A small image embedding model, trained from scratch.
Training: cautious_adamw at rate 0.0015, 7200 steps, batches of 512, held-out accuracy 81%.
Data: trained on retinal OCT scans (Kermany 2017), 24607 training examples.
Rows from block 2, named by matrix and row number. Rows with one number belong to one attention dimension. Each number is 500 + 50 x the weight over its row's rms, rounded and kept within 0 to 999. All counts start at 0. Numbers have three digits each. After the name is the row's rms in percent of the matrix's.
# v: attention value (model.blocks.2.attn.v.weight, 384x384), inputs 128-255
# proj: attention output (model.blocks.2.attn.proj.weight, 384x384, transposed), outputs 128-255
v.108 128:393477431460489477537484524427430439459519478547479589471525407535432537464553433424508619449475480508541497540545562423387470498562430540474472517443525446543425489547531447483508550595629477510611503521409550456553504486484454531521524449448412470585465499497562498515545404510563557548464514563451524501562482522444560539450461447521502469544448430528533472423451548530508553524528
v.109 118:586549514510489511541503530571562575506502477520482564543472517474528517523466603576511447608494495464457482496494513558576481477362526421513514473506492569470546513437485594489500461404411494505394521453528454490494529443470516462506518496505546519480528548490504528494429551442485441441489524477506425501511539441502498466510518533461451575502450553516441538543601381489500494497467
v.110 118:506565462546486452442422512540479545456450516550493667547516479531452515413500598547490530606554473512469567504514528595505464482422507436486457414517526489510463528504517545491523560407467421488437529487515448524609512449498427516527504484498499498561474475459524536550413521481476435481459449437447470533546489492486510473454566429530531499488417544586549496530509465487455487531444
v.111 092:549499439471493468548565501398469440485510438507489465592520445514515577515465590541496511577467579484582441520582527429513404544563450497485436525479493536457538543534573564445508500461598453420482472516464509478495470574537416496454575447477541490596496530518572529376496506571565564462530482396526518403508546555430531483517447548445484472521468425518449535424541424521526594564538
v.112 124:437462485465481506492490468421455465438540523501469503493525492507485544489559400378509588426461515471543512488484500377459498516568468556535519548492520455511411504574511393493501561644537504533636486546453545478553457525543461555473532539500421508494506500503500464530609422529496554474503526509489580478526463547439530591486475505533523407558528429503529447477401603508471514475532
v.113 078:466424553469517435521614426483456488484447452505442451553594468565418425501513441550553434492566553551480439559461516549498456560528380579401524489476535479511595559527513544460478431380601498527477466548472605460575511523454478452512414450409490515449451515537507529483502411463483501539614501510452571460563523568516500470509448471518527519450418513506477579397486484515541547480487
v.114 078:538530526501489534471479549421480479568602506511536521477404541415575522528537485508450447529444551468495526482558500430516536524419578428547517499558459526438502423529540503523512467556430468453476509473532441484426477487603544468424509558558494492526520527505480482462465557530471493487413534449551479457427511445555497572520561534383493460539534402471457466580600515455456385478526
v.115 070:616463493474509460567528527463460483469411519481471383534516513541444524564480474469480470500507528521524535518562523402418464439663490453520389510510492495489555517490494574516570491481529471442585523423462521510495507531550447480484492465523517490522487535534496571519514513509574505518621490496567526525450532571517473508530470462397414569466402463517545519493523470564507518568565
v.116 088:508492473526558445505440484468484546463461521515460623561569505549483482455568565538503543563549459512516537471508516588484456465504462467488467498495562498517462528490426569505460424464466422544517515448445467556530500574421447535553518560463520525503499489514494593500453502573553516483562524484441494434533435547463498488518530420553453488473396506588537513462534478563500514521614
v.117 111:560519528498538528489523470622491573552501467498531499475472550464551502521452564568512349551526507553482447511468454593544513463368495419439542481516500554458557504413487581546497460357400441508375494443573504503472548462439536442531472508526627501471511542467446541487417571441467470507507499458502486498477517498564456450530503503474445537453508589539433614561612400500464487502484
v.118 087:520426543500522461552524494545425503469465487477533424442562605479472426528502527554560378509517484576461517449474443533467475485425503469381517490535499557560531522365456563521505493429528529544512476449564551524509553462442594503550466502465573548409494429534436518559511483387478530506531494551517555589511524468447430583567521459555461513462554591535556563587486488476509495486519
v.119 081:468563554537414613452522493512500519533580492543584465490391521448579519491469475528518480473450517448486482596533507465550538553468578529561556488535391487529443478502575477534535465496514490519477520524526426458402532463564471418461481460553481519505518596513509366483533526495436476499455454495565487546455539376478541525466462586460545539514583450373392487610447571382477488389411
v.120 068:482505549551579457459495486555578516477517507511521521487545508471477461437438531540488538569547423517538536525477477658491480426407465498484515475442526530451505567533490550509507425379439494493431419545482445451589503506418449480499538483521478546458558464431456565561495495474466544445564518520430458446510463512519484534502568412567479495553488629535510530468529402564538519526540
v.121 082:522536573457455536549574457491576480536535501434544354458423525505522501514469497539439470475485508505485510455559535425582512476496591556468510479577442491516493425448502513456488492539446464450478529480566541528405538492517500486534500508500419584473520595546501463541557586490511439495529455474637468485482645397535496490479445506487529478574567536403456480527504549454523427435454
v.122 128:411478476446504482477531489415470464410508527489503383494560481523488462529554442397481518421449472567511505515518492371353469461631456601488496521505512469542518529531542391508510538591590522485669479499498577479509443525543466518487452520504464497508494518534478464496602435494526603531511497550491584477481503571494522504474441467521508439510507439503575427481421616519494538493535
v.123 105:556557506477539423521500553535515518533441488522527607566522449506482529460498552534508457565574512464528468514536499565559499495421511404530467414455519508502519489489501638473537477349485480498396509421453456526521548478439444488520538469448551542527502498538596588438433490519474461547476461425496459458484512476459510448526588493493453595484414555536438546473557372467514485574489
v.124 071:506472563435520448487530471450500506478519513529510369417467481480465538560564431450502440394476435500537469441618420435493509438609502588449595495545497520557452527523550457463543486603514505511525504456522579468492440480495554506507362508537581472443479497541479461483570524485478539494498536560549523507470549563520427504564463565423483538519567457451503534550506540530513511452546
v.125 099:527588498562511533532402513560570518545493523448508660499431496473491489524445543546496478514499459452448470504461484602593511477350539419452529433514472551504479493467501519523489428427373468519348558486529393493501547434483512504517500543549554482478469480447455577508416543476444398457484473496559483482511521468524452446473545484557454512520487524545490548532536460467478392488464
v.126 099:473485592474456549576573465466523454519526532443563397381498516394532543578529407455477463442426532490468479479497462372544535507546515589489545562518464482493517477508469415498472476589503567485571457511538498535391456486567544514505461524514526511487516503481473426514596524498515531454521542557536557491488508450539533527457421570490498449479625469419487488559458540477475504483471
v.127 133:418434471454515498478545439430479440467537514466498407444495546461501486539551386428515568411445496488458543426488481377461524489551473550479488583509504487526484492544450370531442548621569493497602469558493515463515469536565551538507530529497458512466512516461481460524607457487501552479502561562510558507503465557488477557522481490526494451532582490451542429494392586513470518475525
v.128 096:424433522491521482514524440497483502466393517513475487524563446550488438510539451489531567438464424564560515558515451529390467476590447542440493513447501427549522564518437508444497468495612523539561439532500572483547458547399364504521511496438449477496467480505546518523538411515522544649570456586423516431599508514464584470452465411604579514451476517503528456423443552533545593459468
v.129 092:512574471527568492505472490497478535536452472509473566501484486534520525470464558556532422598558455444468503503492493555612493489354519455473532416520455578501528519456504638525498450406406440482387512438489506489517557473458530489509541510495597485480513497455477566468411538483513501464524529462518466517500501411511425494502543515521468512517483599540495556493572372486539446454539
v.130 103:494458515548507443495500501520500535455455486557469533537569391537417466472523530521577513522530467536530484549513462588458464529555469463477462506403565470486495585515534554443487539382565510542549458520443561558566510469411459536538517461390504475491396468551515556523454444519548613581601464512359486505570500566452524432511504471596500521442425474537490507395476459508582556575536
v.131 111:560590504548516504559510512580528544522441516546530550556538477503495542454456593559510439533541440536508474560508482621568486466427504402537539475519501504495494514448487633530509473342474500462368487466517448507458525443456509469502503469475561483459468438500507538473404537532490457537519476448529433474544544513522481439499496499481478535470454562507448552540596434533518495509483
v.132 122:491430473528505490505505486506476476468431393544509516463557466544485505435513559555567545522572555495576534586507502485449407576518413487527504442381510443455455492507540507484529563451594497489546475589386532487535505510486453494486487450394447505573470531561636528482466458506558534579532426492437542482542514534412559518506484481542551530406443403551473487406514537451524576596478
v.133 118:420468502510471522427437473454505440459544529475477531516498505478494492501531461407473592473476487510533572494511557431466515487567478530511476481486488448507403502561498399500484548693566485499581498563456490498570453513537500549468566536496411452534522484496572414565541443572522514557453498574519548532517436488460600549420501467556553434500527414474541462494377626519450478495546
v.134 107:461559454547472478558457540499513523601554513486547571578500427543506532440473557475485608504478482480509461540521569542504479480514495487609468524474444533484507536549594559508496452436477518467470446541493377411480424524510418542483559472487477458611516496500525574445500493534519501552431448399506426398566608494492548401447429515470493509493414527460470492467585469466508511509481
v.135 096:536512545498496503534574520455572472502529516474510390443443585414493570559494491436496426476451583482463437423479445454545538452499521506466542530532512576512564473459499441535516496528436488508491476433541454485402487502523611500548472531584589510408468486498392466441528545487481453498472622482599483515447493513570447497511497528421462456562609485430485514590497487508525449435536
v.136 079:490474583514531516433415470559511599451451519497541505411542569459477406509468487515546362536502487598492542469432487582493496449431454483490563465530472423548504526445477422531472491508497546505507539438559553507538508368500638497566497542487485493447449484543408433495520510502468492466547516599451508602465504464574497538505539432603513474484542580538532430528413508466464499464502
v.137 084:416529543467481533418453511523518513491525565452489509445422522454558443506485439485507516468535486486485539547489498469481516529506579526504554464492472438475421491512492398550490542649529474561495501539501480461459444448498531493442507497545428478514538491479509441609507519501469483549479525523522450539561503480522617548475536559601582463505518433396477431505469600420433504509458
v.138 088:483419552501439487517518423426434433442474521466458407531507458493462564535517466390550510484506578548561531517485498417404510534696445584473472580513553469513513496579528401499498577628621495541607469519433581511497473543527491553501549523508429481537454499552532488463572465494545614532524485524504596478536443537485564500472432456531549494473537434487500410465478571480468554479508
v.139 105:462434501496478525467500480462450457463531528448457483425503512486439491535508413445476562404444517504527575447480479414403501524577513559509519496509501484529446460538543367450430534662509527480619487553487517483472454504607521534532489514482419436471454510484430422536554449508467529456498503583477565539513499523495548521451491539510521462555553451487573418497390608514465504456496
v.140 103:504533489543509492518514529592529573521504482567534609534474506496518510471453583570580489578549441485514503505487457586547490467411537421491533425503522538506549541473495587459550445383444459500380504464522437520555553483409482517542533530512520478467532433461481568516439504480531430475521478463465486471533506436526500433512558537516502532525450531511488537509620350500536428476465
v.141 074:512443508508567440588545486542500486462423537408524432481476512464496384466460501484482486446519434595491446508447430554447542557525460487462494533516520501565620499481473523437471443437519551457464455535552591457565540500428415549499503492454502513404518478503459522516461464506559542527623567586455446453505543518526460419491378465547533571428433590484497558453526462582546504484469
v.142 075:512500549501501509461411588541417531526586544520445539443422560425468576580525547471532446521446549484467520476538470443444508516473494538494524460534552511503464394549552433590520522600505480565515435461478553545397461390492715535503472467565527458472473585538512404556444502467412507445431507482560481574545487476507498523505512556461488491483504485515569438517499612462511471467481
v.143 137:446430491490488496469492495395449479437512498525470442468543488535436527517577444420501579426470511500496505526553501361394502532611443584508471544469497446546462470537456383470506578607601528482633473544477549436529486577519490539499489458503436501538466511515487465538606433492536591510472497505411565461510495583472501547480476503525544456471515459516544439436365595517491548496517
v.144 075:571490541559516548486523459485493618547456474567571448529566553517564628543493525468524439477459492496505480592547492509582439543563488430528532561513469444361588488436529577471543535452451408430534534460491557513474511525452535475402484551456549530500513557554502492512565541497579456578464489430526515365460510533500497444503511390397467545491426521466434616514504446569475431464597
v.145 129:499537558529476518592467463547593499599532548383474511514438500443477449399449508556490476555453531476458475445418500544568549479423517479480473496509559504538451514503497485463480440596494543503412454494522432492486451432435521522529558479527521421445493432477471537489367536484364447518538587481450452603552504445537552459469481610524512523475525485454491485501549433469538447451480
v.146 086:552505565506521464527426437559467446605477542581462587564440483513560585461473555519437521595512547566519539576450500545573456470511510471520472544485647516484465543566453602388500585569481524497465542427459528522585567460512485460458580551555474516491578578471495490429417491611505382491524462338498475556517449353463531453525500458434483561427500517578484570527575439504487541534483
v.147 088:552550627552451513439481485483493528555486516474455522567470521496611566484453561510482477573537529505484531471512523556533531483502547427564475451549583503515510492497510538458490496556439484412403547421512559542499560492452460367469547527600519490491567545484525414475463557558457380467551514370530397460470540429459550481507413506416485602392488575550435568576580508482463452511495
v.148 083:523505515542464561495478510461560521583533541636488551419517434437468438448486525437612422507547485576517542515384482523555520602485386549421559537487487448498543457452419527562549504428502546548392441548540493464504462480519539521545493570407504458501503494543460582512491479420509495514480541534438494477546602511522514484481447521439535466535629522454508460493512521531565493433520
v.149 078:390508505458446501487411465460542563434521481460529545455537505522483502487527473444521515445465401525500500575465503489435509474568443573523478471419505415472429515570525455506481508525524513557547543481506551532539512463550558566524458404451430407560475399501535451572517451548530526481378543578475528600542491462423519563575531477489535388462452470516547488452467553534550544559550
v.150 110:552507598493520505629502491569604589595545500433506480489422531485478480444377486603517440559492563452538437519370475543587484523427515459464534529507547532507532499452524534521491476472505539512358477502517419537390485433460590536540530481462599511404480461513400517513412492553450517516549530482497444590545545434547466447501468589455519614532490482477458594488563456452514481463484
v.151 086:640506513576534486407468425465427514500489459563492510580549533522607581472485543524434427521524496530500512507515493512602481470512532460512468481512554474442568484406500516463525475459512499432479559501442558458507548508503497390447491568534534561537540551583454469538526540570493426501522480429530526406431454422476499474503460409374429591461505561567424561498581525488477542534497
v.152 104:520513474517545521395545497463426533441479461582533458541543578462570574515519493471451484417535435564517474511548509431524441493600570503497504476467439461509511500440501457530505522435526461468572533487489581475539561564534508444401411531590478599515535544523478451500602536486560526437496432492536561380464512566508434470501536403490430494489458514523490493536450532526468544557498
v.153 110:580525614548485489544446471542503485541510499387502556547447499482513460479448531545501477549533581443501508427400533618599510475415521428511504554537590557501502527543480544478493508553489564503405487490517411515533545442481527505558591497522525466402558429431446539496355521562428467520584554465511436590493544450535476467484518536494498557462492550487448577483592436468465444472480
v.154 109:545540574532531531539444501536511505604509498380502539554414501435544521489460533591523462596489561456477487477447498574605535477433499473521520489562567536546481483532461543489496470583507531509388513556498408476471514406515528446523613459554485449448518449478428493469426545516450429508564582439490422586460507384566549444504486554529492569461547537515477567508533461451454393485451
v.155 092:541604554567532555437538445479458558533464508540492539604454610500610549493486553471438441498500556549464533516495485513530531462474579511590512424576528475460492512478460509506478521499411514437477591491528485452543557459523536440467581567586543510403609523553407407536476575511497399513545488497555533438423448429514533415469465384476471576458515618519429520580494527496400524462505
v.156 087:586537575550494575463514470513512499580430474616465503573512482481588553467477489564492383558498480583492451540481472528548520575477493498477521508534485446486557482455482575478521539475493525438492494541474447383472479476425524387440485563525541531448493579523494537506480543481544361528525514444524498391477565513450550514483428425371504579488467524446434568504588510535565466482536
v.157 065:535499502504507517547553471562484523585436433463576452508500556522414456553497528561547522520579563494548485460447569542598444550459489400475471530449481519496547499480499497534509433463460599548440394498509483525509515478506521548513538508480620498436544425487452509510513479475554554433522513434462474552491511455494432497493630677497540521580497488480516564409543499492494508572494
v.158 110:521518570504494534612469492556567501578509544429516480468464469497475416471442484556542493540458528468471453469413508597551523533398499473446517521537566518497486509546473529452470460574478543557400442480527406508459511395494565523534567497484502493430519401465501531494369524574386488498506574530491418598561500408597526506452460604508498520506529480500515533458524388484562488459489
v.159 104:591574575518544488452543443558475468579489459465516447569457590449551542508466546619488433546533517493512481562458555480591499483440519446542468464503562515485547493443491582463519485449457501470392556503474481506426574521548506433462516541560590562434513556530489452475440521575521411475598492397524491439501500471533459465491479502405526592455439548524409611514627465474454507508478
proj.108 120:479445539486556466527467480425544436506480482442498581547510544563466515515462489512523561497451448452569465502495497500402413477535450537518481519403545466457439547646543515498506497572538616553518463531514511468523418563440477531584436467533434414508466436455503438493495427597475450533507545478529503472570544543397536455511538574463569506474485472481560489541527470486541513541528
proj.109 121:540536477552460520489544467547474541481478576556467460464581502458564475465520531520497434535553538486515579495464485543594528538420532432426504475514499498533492442375480504436468515401468415504480573531468534548521584482573510426397549527502550569487581538544521564505451555448458490502487435533517520542450401441493530522427458390567458510526477534502464505527522444481423476491458
proj.110 105:512581582561527601479511438555488503548421552513561490561546438514592520432467579557441466532579556437556620533427530530499480514457452443541373471504484505471495491451598542406451558455478419459477571574398461483505553508529405419454542478526514502502537527531600544549454564494483491530513422460504418538522513500452603485445459442534567592430439542452440549470514471448465537487483
proj.111 088:516427451561449528462505440505478473501510459583534521511538547477407472359474553586470538510526565492584554588473482499455436465475463550582467545417489489479485503559472483507507542455556529555491523533508557464636514482508425523494467458467467533544576419544509503585508510571489487489554535435518433437571481586346506501457492497500517453471446496527544563507530464500487471577509
proj.112 127:399462514479571489522494514464519473522497474422472581565471516527494519543490484459491539465446464492457436494570523471407506460589422555543512511498553502473517530579487509542502471591526603513538464456517509490519454567395510592619463498522436466505433448479492500450501432546507517497480549464511511461560579514534488484555536574418523522467516474507528491512509532557565503485511
proj.113 088:517433452442523418554487438474552369513569480559548479450480442562443493527496503401501570486411486528648503429467444533570414514477515459488502512427522488475411476502479540434589480495526486499515498503542415447456471441494422485437547477512531417475477573531451484478471480554566491503538525428551491509475467459434497502531463451517570477627428549579542472467533488628530466556562
proj.114 082:477522532576516518431560540536456611520476500452455453463525512433557571507508532567514425541517514488367498512530564478449561494544457558409452532600453526464585530455510461555455552514517458457530482449447528585538552516555570494559481507539582594513591396480502470522527555450519517412521497540465488514571524546565484532509584531489469537422539525515455531482490479380456471393516
proj.115 065:487495458471428531429563590517513442506502495567489492515559555441466590440501579542507520563435457447495537490414431577464422424473518600507467583418403498458475440498534487527516488463495509567510513517495500484485498512466458508465480436519485494604512444533466454582508481537467507454547526493477470460533562516380473542519531513479517454509482388491594583519577495537494552596450
proj.116 082:455476512530468562523457424508423450528484449496523470516498555513511506450478549545513493529474524413606540504402483504506422531450483501463494510426503497473425490528569552454446543486500489452480571580514468447492473550522436479484534417542457502530497566508566485588498483551478489497537516437535456507454512514327571508469437392463554551479426504386522617480510491478458545527439
proj.117 108:552553448525428533486562475525488527499529536527523433421516468435511467454514513455503418537570514501542527517430488505598510524449558432430548527566454508535531472360517486495493531433471372486506562484513478529523546457567493475385571525444570534476585585504498533524514536454522486496493474550505521564438427436513505558461487422584487487535450521482467539450464496494436459517536
proj.118 086:533471465488426467620449522567538437490544553412444491472438443462505485594540512413486481504455438490498423482477464467490537522456593464449538423517481531507461515421468466472564496442482491486497450508536439521481486429508516511495560548527539512482481595537474581452494490485519539542499534450487517483467477452558465538534467414522454501612544537485498525521504551541528450450509
proj.119 080:475531466473537448466548471488425557521490538491470518440533441475489517534467471524564464505569517513399468510572565477458587530514434529549474515601511496513659544570465512512480475459501478474509455422549558483532512560512499482582479551463559505532485416504488453457491527496518503515450485519460493505491473515646482480583539567500408468502556500562474439542464440517470502405465
proj.120 075:531516488476479467559440481498485492512507463482489515529477429528458435541507510462452490480509554472580518486454467526613519543485507450522460525462487459524369451455600479415492491451511381527476576558581481430499491516514429443415532473475497526490468582508467494503505554536524495540550438472479476590494439440435554463465434391504618514554499484473518527486444546463432615555476
proj.121 081:523467502442553484442513534468496519536457535501510520459507522511447468533512440518518475511464488530353417511497510484465590487525440470452471491599450479481618457492435475515533535524414537485479512416544566549527488476526526429537378509435548505480482451482464509429516467368540542411518525583503593481482451524663427512507507591498404481513570456532480394533554449576467446457539
proj.122 123:413424511493535501522504556504521453503551483419535503545452542519479540543497520506488577435405419469496460498559504484434466453575499578575483481435497501485428547623515463523525479582500567485533443457545457455480451544425487594573471466526433500503456462459480507490554426546512546477513572469535481448574589570458483468568546622437546460480478453486553473445455552479578508501524
proj.123 092:519498480537481462483506437547480437551475428594492534507540464540487491439480570505475497543559512476614588514429550533558460578440462458507450477432542464537508461477517560395452589467523461560462537530437514469560530509547369436478494497502531532490527472540587491499491522510440503505527476485496458513515496485374522507457458418556520511421406557497484511524519460442464526602490
proj.124 093:521434403470499436483475628500507461481539535527455376423510538397503457534516444437573476499444483571436445489439449457439484487526494587376614508532496532507540513480378474564649589558450546574538466475542496568514473483479580560479523518519566553456503537516476522466497459468557498464515543521467509481406508474583446526534600523540413456530539515568517471491499475545491455483596
proj.125 101:520562510481488526495523477499427530515488512588501444436530469504568490495506503500504393544575581481456571475487479463565495559461506433421519495565490529515482465402457533522475516410454374438483564543470505554479554493576535394432535531473544516455546582465511549491458583413536491490514453520420573561418443487519569539445432391555513533475504530443439507531508501497441506475464
proj.126 088:454469439412518413490539523437511498473522532470477566472496501448498534574542384466525505513473486526371377435575490445511568507520541499546560480544528546525579534516438435593570440520482622520523458414586545501469496534493585565554456533451596520491397464470430461427510443478542548446464505532488527457479535505621407529584485590496468457546600482586544457487487513553574480435562
proj.127 124:441485501481539493538513521472514506450524530418453557567464537501484490525509442437467560451428432551466419476600520479431529481583454553520535523543507530494527537572468461581554460544497583460521453431573516463482446533438531540621474502509462473499437463435430464436540437506542536490458565503518513450551576529593475480549554569421506483531536493497497504514484576547554488474471
proj.128 090:496496503474482454572493456471517440464487456466516509477461475624439488565437529453515527474483398468583482498511441482525435516531485494536472556468506451493383490548561467468564497473501574543510441476508406437475413516470455518490505479498366404464427519514480500528509491584508478572482513479517494469520571464427498480523471509497572501541450444447588501400502483521534601567523
proj.129 085:508514465480511529512519440502465465484510467612487455504514483498521514436558538535502454585628538470604610458426466501589487598468467473490450439502504515521461469392481498436470525426464416495463571550430513494549557500548439422385568506494516511533571513493548524549482556440504490520484451524509529526461439501443552530441414406597559573487469520441491454469487516468389563527481
proj.130 096:552475541538430504543467442523541386488504487441577491529437527528470452495492510474518552499476460474674503484455448542564443500484544465562477524391481426495417520475524502482514491518546570532489503513538437507476477507481439560503515463517473446468499549575516497553487435569506498604494535429530463535500516455367526525469450461501554558519457482468571562425517510475575532604518
proj.131 120:551546461557457501465515434567480517466494481553521444447535478479513446440502558538490453525531555479515574539439485537595466527445551458446491504483470516535474437404530528442500540420443406526480525552426495537520533447532452437373565501520532522498570579539536479590464585456509505511484452517464468551482404480454525513458473381580541513513439512464470518469544500465466535541515
proj.132 125:498516511484452476527447413514509462530479448479535599579429471590458475494482551518515509515515466495611521484503522580489476480504500402566416477438507458491455530592592512442475410544525580547489500498515472443525514529468460503551449479522440443501519431576505455526496484597521465629470485457516429456569545511376522442500477490476540572500374483479509521517530505443586488534455
proj.133 118:451490566469564495571512501490532474511466466456479564541479470547518515537472493499502526438414473485436455521598519507400488454583409559560486510467520484472505559556543504543508430580531596491503485464469522442451441543404492534591398490477476448519403459440502501448505494541490455513495528477509516477542611549555489420497475622423542519467540481422496509504533532564555525429503
proj.134 116:493503520530508565404572425465447537473428396566495499489588469513437548447487498618496517546586602446528555554474508518481416515465399546573472544424480504496499427552551533440506569438503484518517554571458611486555522582561450422464486442468490503580580468493491457562476505487464516492512483498446501505550461568343564506504548511497560507430493456520451545430529439445509602568435
proj.135 104:532487428493509525486503605523484578495537536515442457445568584403497516529561458434538482532464502513374486509479493463528519479531536565421612500545465550505534510429392517609546555505481453485490420480519526566517518489516581556518555512496564599504535523494500514431493519447509514411525528536464571493437479494594447515527552494500429433530629542506504503526505508549471456457524
proj.136 078:496601472459410504583477551537562499473498545492483461475374459535542417565464538362537528467456497451474480478457461458497545537522547415416538432548507494482493508427439501492501517528486444431519494535532385503449496417534545502511566507536490493414469612533470549405494546471500496524472486495586516545420505417564497496532421450504501551576515514484496489540479537530500503437561
proj.137 082:493549577474505475531491488468552572517479473412505606487475485575542501631498451418521493473461431506390386469607499511464614452557549511522562485571514426469550584514511459579475482511492632488504522428511509563441444507449570524539416538470534462441492471474496459483474487474475466537461519518483470464495555431673486421513481597452474547544475423448468425545466502560572552451520
proj.138 092:509436498486491485527477560516577501553502481437522514579470529529469503569456497466491601419462437520460411460549474498463462450514500609557540507477487479462488556581482478514531447539521581498477421490595475461487438522381486581574497455496448467546463482546427520473520398582502492471469601447554472368538569517479477427563540599440539480541511437487562557485504525523603458493516
proj.139 097:452513504463551489503497551452531510464561489412520539545456483515490485569520437446460547461442461509393432476604519448449552424554477537518549516551483515491527548560503463583520464513532563484525453460517490538444432525460564534562480509526481478445425488478452482427525461486495489495473503453528486461540604502574470430587532609450482489512553510495509438539518507548523518411502
proj.140 098:525519480541465546509540463540454536472460502591447455477570500496500475430482516521478431540558550482541611464370489547610473507421491495445486475463500541527469443429487526475471546454514396510434554619460517549487554520571472448413516502472502492480573542510525539587480556428526485521555468546497520570454436429461538556430419392597516574468494546472464522525508445506429536533445
proj.141 084:553449485411447470575541468530450439450587470573505443391413513513427420547536460435515536516498490523541546466461461547613448578485562477490539522455463526484436404446473510449635506505485433508495488521517440435450449517481478442460567472429487492508468680454453509444514472482511548489485506445497535473492424362458490600512460473533567482587508500530570537397501535559466544581478
proj.142 066:504497500573512499484464539501533552521504500412474444485463537396543524561485529421502548483450467503431482481524579480472589427515613496480507433567552503508565612391474434525429548524474514493517503375556421602461520399489603584522489465579464489494501452481523552521417507549512428538460479471458476501388563446541500474487517536509447493446502559467458504547548514434488413429499
proj.143 124:416451525485522492498499525462531420512531475416552566579459538560484516532481503500532574447436432486508451481561509487409506446548483574568472496474521471506478519647526470510527479610521591538550424464528500463524457529398489559593488475538468452498474432480482475520555422614488503492494533459530466434561559531462501453573535577424520483524484470511537549471473565492554505487492
proj.144 072:533464482427462414511475454551551544517419537466405471508482474523506522561467511436498451501518437512410545474516456537482537518464539528406607477456453496513550537499491552499472422509605505498464503492401478495469474459474489509539374473446539516495389494536465548532493484448501444418570536451496368500539521518545507441512473496502556506436473535571491478446559521569488427478550
proj.145 118:539574479595475457403441386550445572439527494491596569544445499492518490442493525516521517527556487553499558519508535532533490426519537460507436504587538415541507448420565501511449490558460476481486563472534523569530529449520541450457524517544461514449550452527536448538476627523475469511476385532497513578463456438506518521426553397590524561489468541486470513576519480469455439472467
proj.146 098:457533489627456402501473413535544552432398526488554548543489556481530478544492509542491478470507423586378524567535509492494531498539519568385596465553443446536515570439525532492389479483534495428496491524479527544436460477492427520506404501509538611460365523574544483484462474555483531496530472473509463498634544513548486530428461453526577551482479541455449446536477540543537396459446
proj.147 105:513582471530451455497496478547513526489443571516510469446518525433533469514507515497475474513496457578363493514545472503494601471511553537370557497584462518526539501426445513487449466461521407434518438511510467522482452480488469552520418553487533514430394500513516564510477494487488482485603479505478431520566509480603482473504479527492516564435509522489498481523501509531477458419501
proj.148 084:486530412447565508450527459476443579483555457598530529465529497400576528441548486499446562531518482432570412505462454495521439566438523529587524520447461559501496531431493467479557481352445501458476551524591555561415484522614463463415505550404570481534524497446478549479567484523528525558398472480484542586472508522481455586516528534434404467561528484538504535499499452439479559523521
proj.149 080:488420466457587400491475528411426534478529426451519546530489535510477489461536461527549503495472493418538438459556503504393459453509478547637484580490496469503484461542568478529596505538495593495516482462503526479529522450452471479505487527471487508560410518412492445528528460572523524491472547516466467505497502588465489513568463501519518470482444460570518527419582425511457532510509
proj.150 097:544574492540422440454474427576463497510495489465558599571505504554500547466553518511481501518539538539535499527504541520593483465449541434531435513455501422512565463459557517480517471609424443530443579476505487504487536456548516459489512460507481515491543452575531396540462659495514473543496389495599497508488552468502486525482440448559506522493366533502447501562520450455468437536511
proj.151 097:473516539486509404524524490525554556456454542490426432501530446428505503584460469484446472480485470538413520492492505512481553517536529493335647492501394496514546492523456508570501472429545432450518412544520480485429456511505472530519388450471589515426347526540486549492489511500502518464598535457510388501604567494552517458518440585493553505454473495504527464441480549517455487439511
proj.152 097:484533525429522546567552585481501462528509503532340405452537471517508522587512511454427452485481455497417487412526473492482523525553472519498579500544426543449533504551426533534586447463563470469550423521456503463471427594452535581539493505479477433538457544412455624463526408433539527441523610495487515492546542524575475501589487636388501439537590513535530510437489542561548525447530
proj.153 109:513589455609412409455406379579524543474473552488585562554491545453536511458522504534489541496540452542442496504516481491552539417514513487505468488541515416509501510412576507507395434543498430483508559489495486529493532460512462442458463537552558560410471480596569484487490561497515529514544398495540480544497487457521512482426484408586499552495422530426472481596493484483473412452471
proj.154 109:524590456577439422456472392580484533470471539515574506548487517451485452459505495486510533493492450560416544489508549553544526453514539495466481476678509484501539500408539494462442478523516435520533506474555486574463505472555460477441475540488549518441511506554521514521516574501521514493556380522498471548481457463563527487439535455562511597500485544436470457566475457483491426479465
proj.155 095:511561467467499452523529518550496557450512538463447458456532445446493489579454489486440484468510512558362506490476467464507559455485506508459590504597458534457524489462475512488507463478498452485522453412548487537472451504478486525489498496539557464405431536471472601492529498505567512476566479492496428526538530479602510505509515569493462536523527549456527457524518508507469475434562
proj.156 082:552573553465455372473500465528581597517450504523480469481546479416563555532510521455485472570491519495408510559496438558487466491445564493389570523480416545503532548524438535466477453411578442490535462512490526578446455505516383526454420441467539516496442496484455633505477442479496443496600570429551401510607520463527479516489479534469492518460493519500569426532489497538468476509486
proj.157 082:477432488488440545472491470508534460504537435498568552503449522548466525527506445484547473480487462501614467498468509478512520491472574445597417487401549462454489450514599521493533483545497504508450515470457476461489537445485518518465525476511534515523490464572538375544476594499498489541411385530603545441366498494428460452517412427543460492515373540510432540500541499467494473532582
proj.158 099:521593449570452460472419410530537545465542483514638582528467579554509467413519537520504505519556503526574523552491549530517476446489529469587360478493561514557493465427601545472453569517461498458495618514555511554513543444480502434475526523484472554481581487588521421515499608521478510569454387527516500549467474460506473462391533380556498560519456494512463514572505492443486501525482
proj.159 090:521555478489408419512518462581511533465454563498493483509467482504487536588555493465481408513529488556402537519531490474547520523496574509389594491520455482466552473452466513500527440481473426466487502507483525505451516528538498465516458450472526533430439480593526533493456538465555534443554486466530434483559550417533439403491484499518512549485469561457485498496490492472485422473529